{
  "model": "image classifier",
  "image_size": 64,
  "num_classes": 9,
  "stem": "deep",
  "loss": "cross_entropy",
  "head_dropout": 0.2,
  "optimizer": "normuon",
  "nesterov": true,
  "adamw_lr_other_params": 0.00078,
  "l1_shrink": 0.03,
  "batch_size": 256,
  "epochs": 25.5,
  "warmup_steps": 180,
  "adamw_weight_decay_other_params": 0
}
Rows from block 5 of a small image classifier, named by matrix and row number. Rows with one number belong to one channel. Each number is 128 + 32 x the weight over its row's rms, rounded and kept within 0 to 255. All counts start at 0. Numbers have three digits each. After the name is the row's rms in percent of the matrix's.
After each channel's rows are labels from the 100 images, of 14848, where the channel reaches its highest value: "responds to" is what is common among them; "place" is the part of the image that holds the peak. Only what is clearly more common there than usual is listed. The data: stained colorectal tissue patches (NCT-CRC-HE-100K).
# convs0: first 3x3 conv (model.blocks.5.convs.0.weight, 112x112x3x3, standardized in use, each kernel summed), inputs 0-111
# convs1: second 3x3 conv (model.blocks.5.convs.1.weight, 112x112x3x3, standardized in use, transposed, each kernel summed), outputs 0-111

convs0.7 084:123229169126095140125170131139169135138144129135170116089119119123119132125131168118086096122135126120132130123102145142107226146151129118127130124136053150114095131125162255112183147143135159101129134052152135134139120118225145189164117134135124155146124126192120152147126108170148144137146137119108069115068109108137119111121127124153
convs1.7 055:137156097123129107119125112111249179127123139129118113087168120115102140153155117099133144139128094133195100169123125127149103134212116105177122155221052126137104119126145115129121142123140160151198127140112208158119183126121108095125060141076127110162125119080127134140156145143065107116127135044114132168098132117139181127133092146137
responds to: tissue: tumour epithelium
place: middle left

convs0.34 079:128217125132174133151120118133169206146185090132141178133133114095105124133141120121117109112124206158127135128124140068120122123131120126161015165138255169122115122132136162136132106094114109098172145123113125143132144104083164107123162128083117131118125146216134112136126151138120175131116142157076152135122129128123096144124124130142
convs1.34 053:141132173141133156153093118093157072131127122134066171139103115093104115114117144131138107140111114104112148154104050128170127132082117141111133145050079177092119170071185126106130147119140127124175103119124113136100119114121132216160129096123142128132131169000099129155127120129098203113137125153199112197171108098137118107124134094120
responds to: tissue: normal colon mucosa
place: bottom centre

convs0.56 074:128107112150100171196112143149176123130177065125143144164131097065113123136064095123101140120110204169126132153108107076141168125184111133145063211141146142148204118162128117149093097107132115152138089089123131138125124133105131183150124140202094144144143129207120142166130156138110148049068110178137124101081130131162112114114155139141
convs1.56 035:148150191128120125156114140161206108138124118139147141102190111095129133135125162127146104133131088189139116142111084123128125151128139130121131137206101123131129180127125255128130130119157143159133080098122184192119116119134127130192103145110143129165135152134132156131138120142180118087143101109135079148166127117241093106111145137150
responds to: tissue: tumour epithelium
place: bottom centre

convs0.60 096:128099108128113101131119142128130121131157129121206120150118187095045148147074177180125098155125148127128127132127129129145125245191121191136121246157103137154133137127139162072146124113134136123105108179159134129143214119135121101145134124147077115136100126138103152076134117148127125114126117174213114166075148129126120125094159136123
convs1.60 079:153186120126119124141120179133134153137127133131149171159164120078131165156125206102163124135131066104131141134122154141130118131166123129136141097164149103174129143124135112126164065123139117123133065108123165135159128089120126085103129132131138055138254142158135132129118124133127107126056120103167108155182124209150130001145132170135
responds to: tissue: smooth muscle
place: bottom centre; bottom left

convs0.109 127:128000129124132127127124140130126129131128127128125091128152203105143128128114138095152124133109087128130127168135127101128133136128130128143143126138101130118153123106101173129129110068128104125127111118081128125186145124106160127127129126130254126120193128127134115026175072145126128133127115139134113255159129128127185127114139128133
convs1.109 171:130129230116137128132127182131071130130128092108109124106101129131135098128130104137128128126123153119123197054153108132138133108164132127125131124131087096136132149124130078131110059158103004071127131149166074144129109101155125152121157135116172129101188101100135111028089139099106142149071130178112122174169096155086114130147118130069
responds to: tissue: smooth muscle; tissue: debris
place: top right; top centre

convs0.103 167:131166124126125137124129129128111132129128125110153128128166126129134128126125122109121127134127096127128123126131148101094071113134120127113117130138135123124131133116128147130135128171128140147145132121165157127125138075160116167154074122129144130147157125134118128109132114128127156136094126100138053166000128127147167132094131128121
convs1.103 182:110117077118137112126118128104131083139045146093131063125147128141116128119140135125127109128125139132130148109133095156115118070123123086126097129116130117109109115129124128086137115130141126137178134132108123120124134166112112012123108127206004067128137104082127130128018130137126107122099161122060246157130129109112124131133131135132
responds to: tissue: smooth muscle; tissue: debris
place: top left

convs0.4 108:128041127119114129112116133130128153135125126129094124130165159122136126122112133123137130130129068135128127173123129135129144130129121129135135131122133189115153128111127190138123128031125106115130129099003127128150126121169144158127147128117161136125255127124129126052147092148128133127124122131134121255185128137125184131095140128158
convs1.4 071:127130036133134131135088161163106159121125111144042126152062132110173128130116107113135130124148136148111171173128112123133129128135127128133131078138082074121146177126123076128086122144116008129089121153167108122128128127130109146113206096106226126097168128075141117046160133078125134132125118143102119138077126134070127144132123101077
responds to: tissue: smooth muscle
place: top right

convs0.6 109:127108135149108133169123154094121148130100122138158134134152103096024141148126153116088149140119133117143143141096130168130110185255115133160081123181124158127151125033119092112117105117131118134121114085102136122071156107121124118161140105141136134129129129123178141135141135128119134122131118111114078186132128175132110128127147129122
convs1.6 124:144138123144121121124120132118132114141123105168161160129183132073116138124129229115194100142122109075115165143125154134171111171150000146128131131128130124133122135123100180068147078108127114131111065108126173195128147123111175135161132133200129099135196175125129116130137122132151093118100121164129096156141127182175126036120138123121
responds to: tissue: normal colon mucosa
place: top right; middle right

convs0.49 085:126184110152124120129117137115139123109170113125127131119128132131095125125064147246125138179095061105133129154091193079141093154141126129130126194162120135133139129111127183111135114129126133164095124150174134138124131087151116143209141104110077140145126144140128144130137083129109133100105103151224115197081125131128134129000164122140
convs1.49 071:140145081131127080115144140156135131128126131127219124157155129125130154127142133103138095131111126255230162123125104131089106124135126140143125122080145125122119147126080099129141078126117074132164106125127154138159148128119138124098127134191110087124182098139111079108127127180028110122104127127064122127136123131134125158122138131151
responds to: tissue: smooth muscle
place: bottom centre; bottom right

convs0.89 111:125119168132128131226116146125126128144125134131128122139126117087042130125135126041099138122137113140135255122128140129148198208124204129153132123123193134140154128152128123114107138146127083081131119117155122128121116122057135135124173128130130176113130115154120139138133114127125162095133125122122109125190133123132130133189233132131
convs1.89 109:124150124135129118140144132116138127127130120255101119180081101134139078138112140153151128130079142148150035136106129088077132255134126143077163096092146134117126125132133118146130131127122136106133136127131149126130120238153125181118101111113128147132115138127124147218125127133145133130136128151157128057129128135085124125089116120127
responds to: tissue: adipose tissue; tissue: smooth muscle
place: top centre