Weights of a small image classifier: activation silu, depths [2, 4, 2].
Rows from block 3 of a small image classifier, named by matrix and row number. Rows with one number belong to one channel. Each number is 500 + 25 x the weight over its row's rms, rounded and kept within 0 to 999. All counts start at 0. Numbers have three digits each.
Before each channel's rows are labels from the 100 images, of 14848, where the channel reaches its highest value: "patch colour" is the nearest of a few named colours to the mean colour under the peak. Only what is clearly more common there than usual is listed. The data: stained colorectal tissue patches (NCT-CRC-HE-100K).
# convs0: first 3x3 conv (model.blocks.3.convs.0.weight, 112x112x3x3, standardized in use, each kernel summed), inputs 0-111
# convs1: second 3x3 conv (model.blocks.3.convs.1.weight, 112x112x3x3, standardized in use, transposed, each kernel summed), outputs 0-111

patch colour: pink
convs0.110:500485561501488494568460504499588467500502502496504489496497485488490498518490507486476511497529512558500605502496521537503548499503519495506544497505540482497526496529503492488509483529502505486500502503472485495498487507496504485511521496505504531492518448508504498589515511480491471486512507505524450513533524491503511501501516499503
convs1.110:499510511495508508500501503487501488525496483586497502527499501494479496529500502512537502508540557504484481501478498479501553606452502490532515490477501503513514520524499513498498513506550491500515479500507524509500490503506526542500513506479502506506487511486486497616514518485499497480522498571495505499499491503496487495458501475511

patch colour: brown
convs0.1:499599489500472499493497529499509522485550494504487633469488487490481548497507526467525479498491501507498503507558508535482483500507508535507472506483472472477486564497499530499514498570504516516495488492490491488504486502494521491524491497483506496516485501532498499507508512490531486501496495498481506502497488459505466502504512502483
convs1.1:482531497545473504504499497490605507515504512509501513477485503494494457501507500510510507517455498507491490498514502500509513500510475510481494544489496499500548535500521526494509502489509524498536496482506491554472500507491505484496511486505508510504499488472509459506498471450465560479500489507380499490534499537509488484503439508489

patch colour: pink
convs0.72:502538494496487479494498499502514494502489501499527515516496505497487503508475512547501497498498518502500490511512501463502473525455503502495486500503522466507484519473510492484522471517496499516509489511521502511511514513482485489502494499536497478509509508484508532524502473504494499508544506499511433524316501477520546484472511499500
convs1.72:482487466510500509494501492532518481471512519505514465468495525498482528500520494446508507474480493520517487514511506482508496552555487507505476461557527476492526463520509518498501503475487491494498498491508491495502518493497497487512484498492495433484490483495498521624484497516462509561483495492549508507463501492516505511472559466498

patch colour: brown; purple
convs0.54:499626492499493487517505498489528481499562499500496551514499499492461499511516501459617516502505464473500502502460494498504499523462508513500528497496484555503490502502517490497502493514502502481542506488451515507519490506487499504501500501530500503495506549494492518497507508485500532526512491498498469504498501529502487501494501500561
convs1.54:469503471496492502506504504470493499493573491503499450514499428499499465557486503513497538512516530498499498500507500517507515497503505510476497484513500527575503462423506486518500506489493505448485504497501500491499495515497486489479492406533502500489509470512502499501501507465549554526503507508534499499501531439493500495501471500491

patch colour: white
convs0.88:498487501500504494485497499497502503500501504500549495476506596505530499500500507468499534498499500482500461501499501493501539469500501497494659498509503505500500498524492532501500493511494538496478498498504499500495553505500555517496480494498588501503515489500503499473497501502499493504503504482500495500474500501502562499498500500503
convs1.88:516501445501497499499501486516498570483500493473512502500505499505529499476498501498496547487494486499493545480506497499503501459493501490499675520521547500510508511492499498505506503505504495471503504508504554498500442486497498504492488493496499482508429500515508530464505492479496499498496501508501500502500517501508491505521499482490

patch colour: grey
convs0.77:499525499496527530494526552493471589495473484536511513511505490506489503520515531480519482499510480520499542500521498476487492578518497500523481517502584472539498526517495495499516488491524504523530499465519490500504477501490466491507499514503492477500493532511498513564500498497499535504480498552495571505480487513517448496467526512493
convs1.77:547522495500474488495509494503491533498499497490498537511488469520507518487465511508491470493519527483430473497493497516534498471465494497495459513466495497466483468574500488472499535483521501500582516487481507487465497502536485496503442510535499505507482515483531457457503454439506502502512495506548513491515485535473501509512505449513

patch colour: purple
convs0.39:500526492512501492509486519512511505499560499496509545586493491489498508497468502446524476499617460485499501500497500507557466511495503524487528498488520498495490508511521499478512485501498510509448497496475477510484497506509494491501514546542503500502496502547501488515500421512493490475479498502508477492546500542484501513503537500483
convs1.39:502489512521436494519494504546589476478580503496500459500496497510501501502494496509494508500528507491495502493489498503515557495483500497494484500502523518488493499526504498519499505494484508477408500481497499576487503494511500503491509584496500499491486523505503509500497473503465428502491473512504467485493496498495497489501538500551

patch colour: white
convs0.102:503493501506500500498511503511507483505507511509496513499497520502491504487506502477506496501493483485503394493515502502510500448496504506499634504497500513499489510570496510489500499499502493506486489495504500501496500503500504486501509510493636497503543501489496505456502476507501505516497489484498485501546502515497540500494511500506
convs1.102:511484499504500505498484514497479548463500534489506485496525499500564504481502499510507498527496499505513500497499491493505507442514507455500676496508497512498494496498497466492486498517510500498507500506504476491501495503500505505500485514503562499509474509502506506518494505511522502496537489496499495509498480518488495495566498552456

patch colour: grey
convs0.10:494569502502503502494499534483512489477498499506513527517499500483486499509497504455584551500501510501499544514502500461507547521496455499482578503541481576525456481478530471541500576518499525482469505505550501485500500523513500519489494497490490486497477522501506499506499497476500466506514495520481504495454506534493486500495503500498
convs1.10:511474499488476512486494503516453453470492483502469501474498503496519470509479484498484521489496488487500488501504490509494536463513502499507517491463484497514526486468529491509475496514523498458515505522520502466496443547524494447502500495461499500416501446504548494412493514498486538532485495514548494502497475496429485473520504517499

patch colour: brown
convs0.49:508544490526513506515506535510501575493524511526462567502495489496471523501504511404519486516565499509500506517538509456499475480514516528495513496469548486487492525512509506492511497546514505506490498513459504499504498490498502501529519502562515499501526517569495495509512487504497426529499510532500494495500500488502475521497527503495
convs1.49:471526504512450499546505498576575508516519493500496519443486497501489500494492500517498501500504500494523496492524501515485532495493489507509498513462512530446495520601535492513518503484502520500534495491487494542451483497491507493498460558500494507505497505502501449499499470498445542474499471507484497483525529506497477494513506542492

patch colour: purple
convs0.78:506546500500501494528490572499503477500500500502500516555503484506489502492491495409481503506493466495499503509527499470548491523499549507502502501499459509517451529470498509500502501517500453502487500511562503499573503497493501479499544490437514499498572502498527508487513501515497496497499503495507472511544497489504450508483552500500
convs1.78:502566552494484536528515580470502492491507514545524493454492481494496506489517498499487497525503510514514501497487501498510490500529519543527503496524512516504520532520497491499504492528509509442493500488523500488494501481488518505511501511499633520492554525478488507499524498505529479502502498491476504495561517506551497511491495517501