From a checkpoint of a small image classifier: held-out accuracy 99%.
Rows from block 3 of a small image classifier, named by matrix and row number. Rows with one number belong to one channel. Each number is 128 + 32 x the weight over its row's rms, rounded and kept within 0 to 255. All counts start at 0. Numbers have three digits each. After the name is the row's rms in percent of the matrix's.
Before each channel's rows are labels from the 100 images, of 14848, where the channel reaches its highest value: "colour at peak" is the nearest of a few named colours to the mean colour under the peak. Only what is clearly more common there than usual is listed. The data: stained colorectal tissue patches (NCT-CRC-HE-100K). In brackets: how many of the 100.
# convs0: first 3x3 conv (model.blocks.3.convs.0.weight, 112x112x3x3, standardized in use, each kernel summed), inputs 0-111
# convs1: second 3x3 conv (model.blocks.3.convs.1.weight, 112x112x3x3, standardized in use, transposed, each kernel summed), outputs 0-111

colour at peak: brown (37)
convs0.104 100:128176130119099126127126124128095109129161154129135137255129153096155117113162127123188152136184117118128175142129141101185196147106120125131171121173102152124127130172141129137119111086121115129202130115161129089158133136077108138132133124102129192108122123131133124137131169129116051118112131136123120124108133255129146156099127125086
convs1.104 091:141147052143110122130126127156051117101130081122126138158130129132128196150123116119128123165112133122156168125157126124137130121181157133142156128152137115230131131114132127121117123113150130129255143127128158071131128132128113127119052047124128130120131129127146159107121125117110255137132126142159120130134127134132102093124130119133

colour at peak: brown (40); purple (32)
convs0.109 132:128098133152180117115134093125000121125177129134124134141131131077117129127127137140252097127153064122137137131117153139150107150121130132125117130121130137126139128075128089121128115063127147122120129115068145128112125087116126169136146124115184193128145168145125123127167109129135114127107132109123185142154128255117138136136125127037
convs1.109 133:119115112172098128132126129165032130115241095128139143146133133115134146144104141128114128125147132105156123130133089143201139126121129126107128119099135122177112156118072086101125122125121109129226112120131182095127120125154132091148125053127144127129154091132134157124134112136124255127150100138140008133122143154134112105144099130123

colour at peak: brown (56)
convs0.22 117:127213130148099129128128178118166154129255106131122138070118126090105176145130124005169144130178120066128105133140127153138122104134133159129170132130186124118105181096136253156135125180124136125120126135106130129126144149116134156126137134136123127134115117189137117138128109114133036138159128126124103125157129150143129142155133131159
convs1.22 145:112117125214108093168127118099204101120103121129115119132138139135143107134133134133133168126118127149158156127125132110147138136126123104138142139132142142175122109015152229131132135134116130119215137133122123191129130125125110124117082082118141125126106117126129127180117119109090250102126120117000121129128125088119129108134118115193

colour at peak: white (90)
convs0.30 099:120092130122140122153106122126128136133130123126131107133154146125137128168255129137215153128124113088128094144134130130123135192125133128138245122128185105125193120110128127128122128138120138128176126123087130129114140126130125173122112126125194130130141107095165129074129255106136157142173161130131102155141130220136149130130120128147
convs1.30 130:130097130123139083104128115129108103126144124099159175147132116123199145146082126138040135141170215134110152126136111124116124120153137075132231137068169115113141129131100102118098152149068125136060134178120192120129090119141160094120133142126121125133136255102119142110127105132140151103200109107127123139122088081105107093142123110152

colour at peak: brown (57)
convs0.29 080:146161164155118128123127164150091087137150111130129144092126135106105140115129126255186026133136111144127153120121114128141191140118125160151111200145074126096079125077097204137130143141137123159124129158040123124119119122152131166123111146091162133130186114121126103121130082141150152107102102132119228102115130191128097124146088129120
convs1.29 074:137129132132116146083148113127075163113127177126146215122134144099190119138108153124103142108102132191095105127139138126184113102110132128047134239103062073106157153106116088120164110131192137144192119129122114120120109164137152140153169126063186138124217136179170129125127120145123125111112130115058101133138098131148088093144113138140

colour at peak: brown (40)
convs0.34 108:124076137113123118187113150133189138124156151121094228245136110083141147142110132038090186127136083079128163129163127136159134175127160150125145130128143132144128135130128173127133124131117114106089124148213111132141126115125136117121216135137114120130127098119137124154123096137117135123110153126200104136189128063135147127127155128219
convs1.34 120:148163154146085129135139167088098136119187196122133091138110108140142108141131084129118178118159255148144135124105125106204161130205138144087170123173126180099209186130114148182128127135100142112100124128146119075142147121136110126041127116151163135142137169136135125124129142129098039134130123131085143096139131078126133121120098140128